Rows from block 4, named by matrix and row number. Rows with one number belong to one neuron. Each number is 128 + 32 x the weight over its row's rms, rounded and kept within 0 to 255. All counts start at 0. Numbers have three digits each. After the name is the row's rms in percent of the matrix's.
# gate: MLP gate (model.blocks.4.mlp.gate.weight, 384x96), inputs 0-95
# fc1: MLP up (model.blocks.4.mlp.fc1.weight, 384x96), inputs 0-95
# fc2: MLP down (model.blocks.4.mlp.fc2.weight, 96x384, transposed), outputs 0-95
gate.279 097:138136172152148092132147131113046115147139105127124109157120119141092109120078118140145124135140142117162169142078067108100143123069146092128149137144113148113205162174105139111122091134098131094165157102141106101093180197155118181133184153087086059066105075108155041141154162136135121162
gate.280 112:161123118183157064135104127071153155134135097137135160084146071090069095099092157090164141121131070072112126129155146093173150140096123128130113055156087168071125090147121146148142102122154152100117104119111134072109122101108087134127133130145112121066190129210148177155065145079134117110
gate.281 098:139139141122136150116096172137084128157137093125017181073129128140139129103117164182150148176111089156157072104098153123107133136114197060164135159131152060116170128116128098140128153148090119172130073073181096152137148120133156154134146093144088114144069157097104140144155153173083142168
gate.282 084:099168123088188149124129105224101083122136090157133154119121092185113142083083130123082156156102052047137165124155149203138107078137129118077131108170136145125168125154072112150087122118095170157121122128081129128163137129126142137216180083137127135105117144100131117129162152109132150131
gate.283 110:069060150174136123121113149145165099168136213142091134125150166123143131133134138100057175083117150153159126130150070106150088104172182108152166083128203138154133127118192141102092104145112152047153150141120131125178147099165144167136104140095123143136072156113134132147109189158169123119
gate.284 072:119089156209128079112092137119156120089083061154099154097139141157108137171125085131121111101137140189106171082124174168185116126140153142108097146118142058124108115025108151124124112196077138100131093171114164109141149159118100127156195149131164102097146159130147101102139154140158110090
gate.285 115:070088164107109102169136094134093131105165139151168142116134166145118172167125107166116111144213047079109083144102149163106129103126144120115157059115118128092075164122143182145162076116069071108147191164137123122142174150117089152121171133060140138101112160125140136142119109119108084080
gate.286 121:101117112110147183116188110138134075070092129096177060168165185090104111073187139149129119108141113114087154103114186168124100139096109098105128096099148132135115174143132190106180154127200135155090178124088100162123143128078124148171145123114171136175113141106057151103125140137083118122
gate.287 121:127176061117147139181130127147113188129105131114128138174150157089155107152114170126128154124074103071110129155112171173160148124142116114150083143140166108099098134096118133183158137103150099169147104138076149148110125104177062131122129145060185116168154201131061109134165154114125057191
gate.288 107:100128128167176117110171102138134088133103120148081146154133094167125137176104182178066083079127107112138144170105037122115112119086116081066091183111102070131120150086140168099139143080185122145121145118151151156091144137150187157127136096079099125140107088119089130073149070146133094130
gate.289 112:123115155174149118140166153148083126094156097094185159104121144132214151141112126133104167183159149128159088158119090113153099124186148087091130109104149150185147184134111174100156147140132178140134142158096062174121141107094121062115100075150118064081163178148169153153084099117107136156
gate.290 086:096093126104101150100128098157155108178130102124147184100131092168102085168095124093114123089160192100084163095103125104135148108105116134157136124060085113102080175115102200087133047106171142161137092061080143093085098143155128158122126128111104117126156078096152087147147167095100092094
gate.291 076:078128065123088098052140108181080117136155157137155056106111068081125148101155057107163162076152087085127135108098181121170138114096177120140195061166137150115118174072139154147138098158147137132136117139079143117104126113128092123150146112124116118097125108104101096139097093123134135194
gate.292 095:079086164103072145150146134142099091088048096095106135106168092066115077139158164149142177137102110082070090115146106182125106142122106120166132106151131110080135136145156127099185092114234111123116135072131146053105119167111130137100117121134120098100142111166116109159164139115103073135
gate.293 105:083072116063106052112054103126115148177119123158133071153113115167166136154122124171133111127137098132144106123108156130171139092133097125094142167104117167162118184122067099117086118165086109120134148113168173073130113143178115153118166097136064147164156140156100181130066115187144100171
gate.294 108:179182156135158141191083117155113149162132141087131157140113124119155149101162143100094122193189098164150138070134149102176084119124125116114086132152123142119090127143131135096189097136216110165132124151173167166110143108110124110132145068128150093050071136157189104132127077144187125143
gate.295 113:108129139087185121105074140211148135088140119140121085151107099101158155112133108119033133117115116191120129025073136195134161113104166102178163124121150121114170133123151119053181145190123138142147135111074140114150125137136108113091137076121122149127112160163123111179135149153106101133
gate.296 112:070199148114126162107121088058115089081093149116102092158106128099135165129108126121114135107183117164115108156141138110092092118161170163159050131097134125147093107071109091123135176118142108101068119083136113153132119180117168154138104096109119179157140146172065195185130143140124068163
gate.297 113:102013158102114161132121072149111116110101084124096136142074145119144073088152148105105138170086158131109095130114054104187190155130085114094072123110113130049135142160106137097145117126081150120092082120150100118142130130105116139178129117133093077126154064103100120115177170148122124120
gate.298 122:126136097095179109163108075087142190127132177123106067076120110094149137147133152126118085099151109140141151116117077069106090110114142158205169114170139130141093114097159139085151174199155197168168109129096110128094141125112124031163126153123151140125076133093134169107106141180125131130
gate.299 103:088161195222134124109114143142114200173121089153143107093135122117178136146122070126111062131125149155101150179069131083133132144105176110036152094119119135166132135165139073090118117081103145152177123161098138151097132089133114158099115104082067138124124141131115085143148142147083109150
gate.300 108:163092140083137176102122118099208153139108137098150121120175139102140092153134126146135131142136109165088094097143139123136157068156146211123136089091092170072154131134125051138110094119150121175118134092160136111159096161113106134093064213098107085128191155116151160118108146107129105055
fc1.279 100:177126139155170127099121149138118195094117078162140116114127146152172158134103138122127102112108132127106130110083146102113089111169098138124199148190162157108157126132118139143149079188069112122102138106152161189187060104151146064149104062182102158137153145202111189116117148089137164118
fc1.280 131:120107137102119138095158045147149135125181164118090097132080144150152109133092088087107152115121156144083114139097114152179134143140108116096128145144091071034100101123122092111143118096125168093079098123140095154102144148139117138188112174091140126244110120049098078122134153144148129114
fc1.281 095:117172104120090117120078133107089137105137108132069161085126106105083207101177142156101133175149153129183140079128190143100152114082145128117114169161030116095185095102136110162154116120095142157115110132091054146125131116138125135088173060137103123094185167146116129154136156108082139133
fc1.282 083:095186092071170159133138127184138131055128130202145137115116102129169165094096113142152087142120039153130113106089187198153096132134126105131175070147174105114120079126095171150117120150127153156158092149124139091154094105136111113173089123111083116137101180160161180114163141123108094114
fc1.283 117:102068110152101175093110125127107158123118149120090165109123100185157107093071146140164115126147084097143151074082150081082096156123105144152128180131130124175144099122103058168103151108102157181150151074110109164120136165109114087147096128109215121166069096113130176111105158151177174092
fc1.284 070:169143118148155090088100140135152140102123075164110141122109116116172136140117202140137119128092098141129146132165154195137100097121064106056088098085105113095095125093124154083103062148096143089137057159063144146093122156132165087105226111140085097100146130105160082105108118142148132144
fc1.285 116:118094159200165131115114101137143124141158159088144080068130163152132139167129102091142098121111182180234151102101135107120157162129144091110145077100067115128158119110119113050151143172108160169089104092128123106117187190136155155141160131132131157124186135106187090154117090144143118112
fc1.286 103:121167146112120145196093098140118156154097145121106191102121122097188132202072144151120145117138092148114128080146075172113163094085129123157082126124155104132127105120098135160121091109152150051174083106107099109060120101149130097109120078177164116071160088112165095174170100137168112086
fc1.287 134:149134141126097112168123144102163149121159073107123159129093161132085178160136103077132161147211082137155121183148108149143141209117148167131109142113132148131173092134072193099111050096085138137143104101086113107160152146138126070115149142049109121166144066140158162110121147164103170149
fc1.288 113:109143152107109128106079099177141152078105089083125124114158106099144148109212065094157155137158153117089139010078136088103164121108114129175130101117172103113085134162115119150121123142114123095142099134146104097149129097059096129147129130093139120080178190136145120208128128088117164114
fc1.289 096:136139109077106099089103103099176149118108141159090158149171124112079098136126182160158087111110094170121139082124186122085127150087160162206129162158088135121072063141150147154103066135146101109097124096132190081082101133182124179127156189127113137108106083158115127125154159179165138112
fc1.290 075:120152118138127158107105118139098125118110133145133113168094040101125169150155147080192093185207148086135060082109129101114086130128091144098136117127163108149100159132145198140152197146097148155096171131115157083178129168105121122111110125122092182153126071174159193094131103134143145159
fc1.291 072:140125068128103097067176141149090107147151135161176063106092113122165132136182092183144131054162093103103127151090163116171158114081205143148201085158138146095106113070130123144157099171124105093134149116098166152145130094129111132118141119094080104138136121099072114167077100153114123167
fc1.292 110:070127124164141208092124099156158139097192158112152105118124125173160099213111086116143135167157075168064161111139137139117125159134182132121160095167160135068168080158152148126122081144166120085148140157122131127120148127197119164114113105146113079156142154135144103194167156107152154180
fc1.293 102:042096130091099100099098134150075158184156115138141113186094157195123116165135124096122109100170089126125113081071180124137130103104098136106142194121122194167132154122085125067126116113168144113139179118198120090112120152152110157122149148114116158143099145145097130159058137156118083186
fc1.294 103:152136144135120134121128111110134182176132189077093132195088184128143127053155127182123161195156111116103083109143179087100098134167194134131085066133112138155124137165171134105147128143164138094152073134136105132097160099069151072109163122092096104143073127135132130129088111140190135163
fc1.295 109:186106087155080094140164119064058089146143127108171154128126080160136112104136189160188150106155146106138149140153105145180077165146040150091095120138150109133141120124170119161114099125092121148105114144187112108127164164167095108182126177088135093093163122151144197135084148113165134122
fc1.296 117:151114142077095207111167124160133201117131225135118133133143138105041075086143074145131132155123154115124113112091135095118067073143091144173181099147145172132168123083141125168101120157160162120146155093150126116085121128136175121145142101172115127139094103114078155114136140142165063120
fc1.297 108:119172169134160151182121159133154144114143138140155145081122092140116178139142124080128058098124108066161156090132145122032106138127095073073087146112100156143116161096144093095161164183131189124092093158122091096083127099105138180052109151080114131128116107162151139130109105079162129154
fc1.298 119:143131093146162082185114105057170194152122145127140123051084061114148162162136119164089115123149089130141166108118071083114123117116159125191134131137127099121112121123122155077143198161119192166157119126090156140106110130141079073180128174125186137125061117154172148138117125151123146104
fc1.299 122:132138066086101164168155118142148106085132207170124173117107103122027141117133176135101177123182107115148135121179140120106091117118142203159110109135139135126155132113107157217167122108141081059101098134108093138126118117127138138170160138149135140112118099176086182108087105110182099137
fc1.300 122:138169129113118133105081124102130110133145138140172121085135113111129121114142115144104139083146094122029122153121165130148106129087175147178165094126073045163072164188056175125124044172156118124191177140137144173131107150134141139141086118145140101148058159140098110151135123167132149134
fc2.279 099:118137161155181120120100157110134157144143146142075084085105132129137140107102107103085109121140143068166075067072092123151134106130162073088115107186098138079122059162152134153128086163110117094093133103148164148162140164156095080161161101181090122108145137151161096078048152156120185105
fc2.280 098:159147130061091110105098180120169150101125089103119124181133138173160137133146113145095095078110157086145146125145128200094086094132168139135164111179121122103094186079141121104070175132099120120154171128202086105111149165125116181147147158094208148084139066116123176113136085134117141131
fc2.281 092:138188142100117119123095152110142118119167105121112145124124114099145142127125131115140171115141119181085117097116096124193086147055114120150100117169167138145124131060160178153084144062151078120116130164112180146185078110145123124118103116091103107086108178103161147131200230097177172115
fc2.282 085:150157189083147122151195179145147150141075084158100111090127152083117067131130050141179166098096136133111115124131150099113138164075077139112139132159185086141135099144176120161146140179092116088096129136155141123088123132061055097103127131130134123187081162123085132096081113128138165118
fc2.283 106:157148125104104171135173112143128075109087110046160110119222146103165207137119147117089135129124121136145135201104176125109116172162096086121090150162146125091153118139119149125125097189129127117104110187167097113024115126108171100128127128128115110170123117155160080145155091145099100106
fc2.284 074:193069137110143117183096127118119118118144112210157091104115159158129142123169142159154119087141162153137101081155148145190148096160168139099119121072170162075130124138226074131130175197134126067163130107125114089108095102118147108125107141132147138151171140101129110125151066188138126157
fc2.285 116:146129112051127144144148152132122148121093138118143112179108085106113174092182180196099111121148096111101167148189095154144100123113125157152069187168116148148129049179117112214053157082122137078137154096066135141116129130123151107116122080144090113132107121079113149157107111132139152148
fc2.286 106:127099160115053122059180158167159140107167124103112109108150174123142135062151109086115164156134171033128117100126126094123132179142142125132146098088123151108127084172134129085127105138162051152079133145116156097101130088125132164146124144088089163131103130180123084164130154086061116184
fc2.287 121:127180093081131143140155128157130162143087119116082185119185124126137101130100127154157147169130116120120040171131084142143162142116093072105105116157109085164156140165098082170140122136085158171184140103112115102149090150167040174125177127083149121116125214094114131083146113129094134161
fc2.288 106:075141141169143086061123119154141133112180094129124106153139123100123183116156117179046095113136164099150113205194143148115108160135075117108086122099133105131137061131120086150151103113150119134102079140209106142097121133103145146103122066210126097121110072113102096110152119098148088125
fc2.289 113:158151164127154142123095082126163087147138098093152104101137073140166115159088091136086163202077144105159115148096117133161109151149182055109109127146145120163155137132120179102062111126118188156142131164132116198137108084106126065144100084088092118129122192120182150118127074117114163180
fc2.290 078:094159132145119119132174097163142150125117085100112143102176155110121149084162139144126143082095131108147086115151114156118183178118159111080127176141146100176236123100161167139071114139125100099163106147220164092169158127093188123125125139140191135149193164114156174098145136143110118153
fc2.291 089:146144181107138135119131160076127147176123115171145141149101179182155113186153139157091107123133116115132162099147121107147125136124120143096103129122131156135115068080047213181124093156149125075146115117137145186140114125137163174132115158129166106141102206143108193184178066135128071103
fc2.292 110:147125227067109098134079148190135078192052115118126131113132160108151106096107133122132153130096165130175139147131099113130149101173175141192097152122115109100090089114093159188163141116056113139135131134127154106120114096104123122128170093140147203102164101109113139166113098121162062117
fc2.293 099:130124138142132164114147154136164123141134116148121174104084080138118140047167102094087072095117086164108141100140096167112160130134073096050106134117136139143153176171116128156201085150132130106037118139092126194135142105131078152142124162132103047149116121141055114099139125100162103126
fc2.294 096:117186175039144103143145078121135124156098108105113109093125133138074107125080142081161066096083106127120181080075132136133159146079175094137161050126095137101161075120133093162141119117165116134082129098082123111099069132114108134067110106133179170146140117090119155166121089098123102145
fc2.295 113:146133116149184136158097150182105154144123103081105094106104136162113142140127115126075167136070106194105162099039157172134093088084171131102165097169081116141177139139132129085132125158079123213094161141120127160160129109110083112098151146130124176109127104144076110106192171125080120154
fc2.296 101:140161115184093104102123096145115172182152133144105179138108119132138166149156165080153082020144128117169166124218126167096154137124136125144160181070160098161186142098085158141183145108120099159152140113153093179117147118136127149114125129066119123107150141120099092124137124157163065153
fc2.297 104:135089136159124140101089122153102098153117081058129153133147108211117166131165110084086171136116150119172128171101140127152179070115119101091115149132124096131119117066125093093124165060148122038148169109181181068098131157075063183152119142118130113124094121133143140097146134099152119138
fc2.298 110:124120210094176169147153150107122128096095159126139162079165144098103091118127130167112154139123180172127152052133143154119167119117111149142104134139094136066125173137109174118097119191104118155197126111107168136199091082119175159051176164156092162170115109102104140128137072109136120133
fc2.299 127:172136066065132163177152140097119113124112201197127115156138102131031121121123163118150195151142089130139138127203161128105131119157117151154075143133141108108145136086106100186138130142172120075120119106149086101136151142150126131137143152155133095115122064159110161113074120077206134101
fc2.300 113:136137127103145129119143153113157159184145099134168088133033154153089174120151136148179166183170133105126212136105105170112138094154075122146120092094140125091159084143126111178190121142136137148113098143103103144093086137152143068147107162133092092102115132058170072122115189098152114095