python train.py --crop_scale_min=0.3 --method="vicreg" --norm="rmsnorm" --parallel_block=false --projector_hidden=1024 --projector_out=1024 --residual_init="none" --beta1=0.95 --eps=1e-08 --max_precond_dim=1024 --one_sided=false --max_steps=6800 --adamw_weight_decay_other_params=0.01
Rows from block 11 of a small self-supervised image encoder, named by matrix and row number. Rows with one number belong to one neuron. Each number is 500 + 25 x the weight over its row's rms, rounded and kept within 0 to 999. All counts start at 0. Numbers have three digits each.
After each neuron's rows are labels from the 100 images, of 14848, where the neuron reaches its largest size: "responds to" is what is common among them. Only what is clearly more common there than usual is listed. The data: photos with spoken descriptions (Open Images, Localized Narratives). In brackets: how many of the 100, against the usual share in percent.
# gate: MLP gate (model.blocks.11.mlp.gate.weight, 768x192), inputs 96-191
# fc1: MLP up (model.blocks.11.mlp.fc1.weight, 768x192), inputs 96-191
# fc2: MLP down (model.blocks.11.mlp.fc2.weight, 192x768, transposed), outputs 96-191

gate.182:476447484552479474508492537538479483533520507526525533521487526513533503493462520547514522510499499497525479497461533490507533458496499539510449528489475498496538489496520499459465478493536503497472530552488532500514496492535523514491489498490529521473517461467487519550532500509495503511
fc1.182:500474466519515533521533490526540447509502499511512493494499513522475527521524536479455481503463495496491481510485488513548523501478487518525526502526502538513503473486500548514472522496491467538508505499466478542492484476472452481448493455526506496489534503495506481523495520510495474518
fc2.182:499502530436504508487491514467505539467502522528504500490498492487478510512509511501518490512529495481467541521544500470496495482528459522514491521530509490481477485520522479504464470485540508481509476518503503498482495464526462516552434492575500481512453549518460517555433495483502411489
responds to: text has "sky" (76 vs 24.6); text has "trees" (59 vs 27.3); text has "grass" (30 vs 10.1)

gate.434:503579439510512516514499535485477529486533527482517501514496499473510493476525484497509504503502524478489497500476488483516471500490520512493519502527443455484539506506495481481527479502485518493545531493479489513486480532502460521490527498497477513472485506534488474503517527457506529532
fc1.434:507528499501460526495467529499455553513526491501516546513500466508502502504561466496511504485519475498510519473509448538478461497494502523481546520507442459469527511520485459471541469495476511499536489497459526479492502480504497501505539491499496487522511494513467445519520501467498495512
fc2.434:517500526461530523520528499512495527473519459495552537526488515478484445483501512495493476555516523484507470486525544481512496496501520510504480505530505496477532502532496467522523503512482539485533486451469525542525478514522499514487480521514548512493513459479470435484502525535523535478
responds to: text has "sky" (59 vs 24.6); text has "trees" (57 vs 27.3); text has "water" (26 vs 8)

gate.574:520503495494488468510500498516514516505494494470505533501495513521506503500545524505487529503439515512499503515479488478518500523480504497477516465517500486467498493520499483523532522480507477469521502501472457505510515488477476493521494522537504472507535476525502485496519510487476516456
fc1.574:553537522488513564520513522485478545542517478524473472511510491486512472527509500522522498503481472534483506548485536512532511516499482541506481518482472540455508494475495522506468440546466524522500490528543532468509520526514509528519524470507500485480528511476497494471456500468522492526
fc2.574:535526497488511491547479530464512495501524527514564524488534494488480538497512487477498497497522513497506492494508446467501519492491510505497484435515485537487519518536457501485512516540518498497550482511512458536458481493463466482482445487495513469440517458503492500502535477463477497489
responds to: text has "table" (30 vs 13.1)

gate.278:533476504473531462512525535475470555472499512507515514512502458491479469507499504527512510506552466499458539494506515488479501475482510507513501507489462498526512525480465488505478502512502497473514470523512547514526505517523499462460488484480486526507524507482450495448494485488490496506
fc1.278:522474495505521459491544495466501558456493484520482527490468497513472496501496498516483496455522466526479555484524493481468485486488489533515493540469485516524475526519497494495509516475521504473469493551498524543491474507519486463465502466473509529513543501475420487426476522493492502513
fc2.278:472515467513515501515523530498530518523473521489491523485484524480499484544477541471510450495482513496478502559496498535453523467489502512510485499517529455486466459481536502465476559459502501535446481520511465502506512516453491511521502546473473538476525494505532521483526467490471514487
responds to: text has "wall" (44 vs 20.2)

gate.576:484513465513525517484483524489511517504523496536476495546517486479511557494465500564537505501478510489460511482511485481489526506485503518514468506482460525488513500522483498494534492522542503471515517473521548571480476484483477483500520454508485467500542500500519532481485510485475500486
fc1.576:489521476507488470489453471459526534514518471494520473531502467462519537490464500542537473532467509505517518476544468509532500514483555524514477499467474533492522478497515486471535485537510491497478481467501516552480503491499467485510501472519488539531515496466544518485520520473498505480
fc2.576:449513496525525501512526457493481490498486492489541520461468473507512498491513525517495508483470516489482513531514531499492455490445477539483481515539483428468503544508515494532448512448492494515483513500455471502507471492503549534506476505478509514462504474517509429463529470499480512504
responds to: text has "wall" (48 vs 20.2); text has "table" (40 vs 13.1); text has "sitting" (34 vs 14.7)

gate.373:467488483500497495491496477455526497489515492530535516497483466475500467518462481510510515526448489522476487512480522496470478483504495450516458503528469503519533476519506500477500473498515484517468504468489499527491527488443562550522542498490520477493502552486482459464515501486516480535
fc1.373:480499478562478516465501531557500505475488496474498493501455516495505502499474496509490508463568503476498478479517450479485483483508501514477494518517536526531458535513505534508492539501501523521524520513461481462509492500557468502487501513530484463521497465486513481486520526503520527462
fc2.373:477525542500508502517491512538511515500523485465464531491501525496491519505550511520520507464507431496489485542513481477525507495521457480502543523468525477486499529510503495539465507474483462476517520509460488463522461522499450482499486502530481509497483462518476496554503474499472495504
responds to: text has "wall" (51 vs 20.2); text has "sitting" (46 vs 14.7); text has "table" (43 vs 13.1); text has "chairs" (27 vs 7)

gate.687:488474467543505522473482482489506498534499524500503496502500433485492498474523470466508530527437453473481436505514489528527492460470520503496520454502508500468491493510505497493470475468485474473501475455428466529515525534507530459498498473467500522523497525491490506479481462487481526484
fc1.687:495540467490510524483527432515540512507511518522506506513485487490495493508542523515496500556410512502514511455485496502482477494524498497491513490490465521543481484506524474552479520471518472495492518494524479518479508448475484488510499505499534543489465472498501458489471501515525522518
fc2.687:520509519513527511453499484490488513498513472512456487517522479517479493500476483567480527524486498508480507448454504494532535542506448495483479493485460469487500489480498534470525486505506498499501573516501485499505533493494462493515505499480497546525520496529545487532491475531474498493
responds to: text has "table" (39 vs 13.1); text has "sitting" (36 vs 14.7)

gate.122:503490490510526516476485505515499497523494480524513521502457471527506554509509533506523535460439522523494469462522494490491517496506482503546492508477565483505517494495494478497504433499450490507496485476508503496460479537495516480540499472515504502484499507502489503449451512517484476481
fc1.122:515491469493488523543505492522468496490514547525508447546532474521491474509524522469501471496491485502512540482493516501518505491469523524522478471548480472480468502521493494540464485510515499493483516482453535511509477527477523514505504512559529480502537524536510496475509458487523500447
fc2.122:488501506551535501532539533500494516509537497504462499546502501487485498484490510526525552464514519479461505503519495547527499473469504548460509519538460496517506492506491472501534534525526511491531511457489515527502533533511461503509513478499513508501535525528480491525507444492490472504
responds to: text has "table" (34 vs 13.1)

gate.118:499501456507471528449516502515543564540509505516542545510464507524487495439508483449496527482528523528516520492529510468533475540519507516500464493546511513462460489503509500518529520506520481470547483503473491486509470462512483485521516472492519560496550493510477520485487482487504486496
fc1.118:493502511471492502514491549478445427489484514472480470496488480467514472564494517550490489533516491475500491506477506516491487474450490475502541532489476498523541505505477495494475483493458500515474530492551511538494490506487492522454488490498471465502486492454499487512507527520518540502
fc2.118:483475534531488441543521518482518463507518487499483472497532507499496490487487493515504458550486507486454465518495536532490524446520507492507518488510487497537482518526531495526487483513491530562441495515516519494480462543484494477514474515482473470487524505481483480495438483456489517456
responds to: text has "sky" (74 vs 24.6); text has "water" (26 vs 8)

gate.477:487476484547477478501518500483496516508549506535477518485489499520509506494510495482477541498471505541494457485529469494480504494517537504490501519526477555464493518482501513504474482498499484505519520499469485510458507500483489518507468510472521472463522525510475534503522497523498496530
fc1.477:520493524441504513509540494481507494502448478463488508517532527436506490518506501543536476498553482462511518522492520511475506500507495509462509493509516463527529502473499503524538494492493509478479453469501547519521487476547528459490525487507482525513477486492491471512481502504497478468
fc2.477:490542494504509513480505505505486488462461495487510483502542516520514528503498483480509501524495465485523475566437535456506473434521515512508524499458454433482512466533515492471519460535501455503499503496489490464477512549479535486543499462505490491493525444506552528492497504495534499508
responds to: text has "wall" (48 vs 20.2)

gate.253:543470483504481495457547486477490496491477527539521469503492454543457503500502507489512506477484524502469503495500478495521485518516513519509468461474490532483476488517513497527461508498495529509549522481477519557475504506505447474505483470493525523466546522513477528464515473466473480536
fc1.253:564485488513478492464500497510495493451452505533522466494483489540477514498519494452513510473484524491492477493487536473501515512485500523506474499511490502464504490511490522520475462537514506484538555480469471543490511504486483480511457486484481517457524508530489544473486508534470473512
fc2.253:465550462487539500489523458469469478482513510491552526487461479503520524537500505483559491517483462473515493498471526554517472483477532492520487506493513512483519508516477556528508519499484477569534488506528502487508481504541568497557495458518481462484520503509492486485552514489492491504
responds to: text has "wall" (48 vs 20.2); text has "table" (31 vs 13.1)

gate.716:527479502482463518505470501461475496524507498516519510521532498525495476493460509504525509519457506522538472511470493479546516505490507481541472528518470521463468528478499533512488520491483466508498522510562511550492479538520492473512493485513501503511468487510489506513529426531485471491
fc1.716:469509501494463515498544513528495454500477482456469512500489495523485575497508509539507447481506530509477469515502471519489497508527498512552524451495512518517497468514490512479489482500532514464468513500472451464510502507477500517483505501486534510495527489474461503517508515496506543511
fc2.716:531533547532510506499464495506529485475505485433522485507489501508501453478501509448508523483467557515534499515496529495499494465554482470484497534481495511494507524516525488480469497531484523495474472519514505515498506527507542509487521482564467544492517504503497512497489499539493533506
responds to: text has "table" (30 vs 13.1)

gate.763:519483515482489498490514506503497483491488513499517487499527477494494466484493513544508510539485479504528540479541512445509495487538463516485535518528517478480501500528515507463520483473480509508568515476455496456475517509514485485549487516493523561497487477469554508549505536492508555508
fc1.763:529509480490535486519533495486518507509482459510496516489462513470506521513473493430502490491511527472490452457473491549517518488473493451524455527491537519519453484458486542468508467519486511491503501505511523514523504498452492500495456504497487474489485504521511534493478506510521459499
fc2.763:506490490480474462495437529512494456518538496539501485494496516509469530519474481517516490514534467514511475513523533462464518526536506446522503521530477501488472524498501504496491509518487510515514499492516529461477498495522525476538486471546456438468501505482496504475530503495468445513
responds to: text has "table" (30 vs 13.1); text has "front" (27 vs 11.2)

gate.667:477488532495464507496492471430527513486501524518489498508520487494494504553467471549446480529445492510494516522492481513495490528515525508456530484476490481483476522481551493497477508494532483491538504513469536515489489511444480505534504481495479530508500510518474502493561472511487537491
fc1.667:493498480502496505493545505547487447503510468482476467472528515519522499449489530433548504432499500503507476484492508482501479505471487495534429528509519521497510491497449531492504500507498481534483498481523484486519512467521475534493500530509502444497501506544524512547474515495514462523
fc2.667:505505479514486519560543511510510507500478478498512531498487474477543492482497505508509528547479499504490474534512482512523499502500494505499498494536507537510477493495428532499496516501433472528460486461540510500510512480458560483486468504518468548515453514490457494476482515479486477490
responds to: text has "sky" (64 vs 24.6); text has "trees" (60 vs 27.3); text has "buildings" (29 vs 10.9); text has "road" (25 vs 7.8)

gate.0:524486547476481494481556500525504514503487520474512458493506514464521537495487497502551487488546504463518524555512464474526426470496501486480510494508533486483518530510504465513504495512501465520523488542508498532490525515485512506473481471533526494491502517536484491506545509462489463512
fc1.0:506487527484456492482525499525509516481494509441519450498497513479516518519514497489552501478537521468493545526503462458483472447506490491479505458490535446490471506522525510520525519516487478515517495513494495524511529523514515535481492503492471499528481527546496477489543508485497467511
fc2.0:510504499470509506504492483504500479526488510526523447510463498453514503519522526488533479474508453542495509505517503482496478505491540484483536521479497480483540526486513502468515515507485475470459498521496508491518514537535511496510536533491520466534506506480469470433529527528506498482
responds to: text has "sky" (50 vs 24.6)

gate.430:498498511488529543470517511494550499520505496483534512491518534496482523463471476535517497503425477503485493493504452510488448502498470513502481516495474508513513508488510547484494523506489510534483480479525467460497511474479544491529472550474454494473534511510484464440512491533538503543
fc1.430:492515510480504505456530493463520528501477476494490447463498514486455473492510508498501480500459456530441538514496478453469488490518484521506499491500466498518525506533503506484540466496468502495499473464525483544494501539520492489516554511470456492459495499505504461488528531495534480493
fc2.430:469464538501510493472499478483489489517511533490474481451500497429427487483509530495519478478487468503506486518526536501525532538485482463485513486517485473545532522504460542531530457467482499489523470518528480512497526521538448490535436520507479483469484497482480479471525516509477521480
responds to: text has "wall" (43 vs 20.2); text has "sitting" (38 vs 14.7)

gate.744:523523505542474533511510512461461522524513486520500528471489453477469509477501487520523515464440518496477486472501512489517492483526528498484487488526511502521489520466562461465490519488491453468503545497540511563517492469476530486515540537527505520488485479517452483527489506516560480475
fc1.744:507532487464485504503480502531533519472460526439465492485504520544514475522497516489476514517533504485523507537524509512505529492516474492513514494517499494496503496526417538529522484486515558531490477473497471479483495498523520478514507503467467458517517536483573504508509516525480514482
fc2.744:513531462536508489518481514546443511518527478476481498500491490502478489523472516504523476491508473480508516528525502486502487491516502530496535509538514547489456498472509485485527500544525490529496478520460540447508472483472473511510519525519480465516492482524465499535496514505568444521
responds to: text has "table" (34 vs 13.1)

gate.676:510495477486511520525518500509455500517471529465501525518514459491476472503474472506454499532484499505510485517489483442542521490527484556467515466543478471523537484462519479504551529507532527456529486494512465508523485474515470502525543481551514466530456507513528472522527513511472511532
fc1.676:486481522484465484534514525469485475495489464484489535504520423494494481488532482490459513550535527478538494521484509473518523494552457515507502502564475489529517514481522499497532513539540529475532496511521488498497512480496471475504524465495519454498505492493505500530531503469537528476
fc2.676:475477521519549491444514493501507501526486527468482488543518516507531519508490470486530504530485497472481510464521510498475472510460535495513482492459501484480488489564501487528501462471525499525550521505489555486519473520504455504519500530505482503440513509554485484477484472448468545471
responds to: text has "sky" (50 vs 24.6)

gate.526:454483512551513500496498491528500481522529538479518493550504484535503511509521512528521513504493507495501500466458515450462479510488490524478543501471525499502486529497544442498581461515500499506518455498520502464521522480540524524538499482499479546534496493466513517519488507480459472538
fc1.526:540507523503485465490521507504493486509500553504505501501511464479530482507524484492503560482529520506528513503449475452488471476522516509451479446435533480520484505474561506461532481507516507475511459516507493478463529519497500483502480529524449518472497503480439528506519510510461478509
fc2.526:492464503520510561527520493477468494489534508526525536472520467478528451476501501482462538482516496500519508488482514462498465450506482514526465515510492484505526554479515528469520482482501498495485488492505478484451503491516495464518521497558482542512496496532501528461499497531515499519
responds to: text has "sky" (80 vs 24.6); text has "trees" (75 vs 27.3); text has "buildings" (34 vs 10.9); text has "grass" (28 vs 10.1)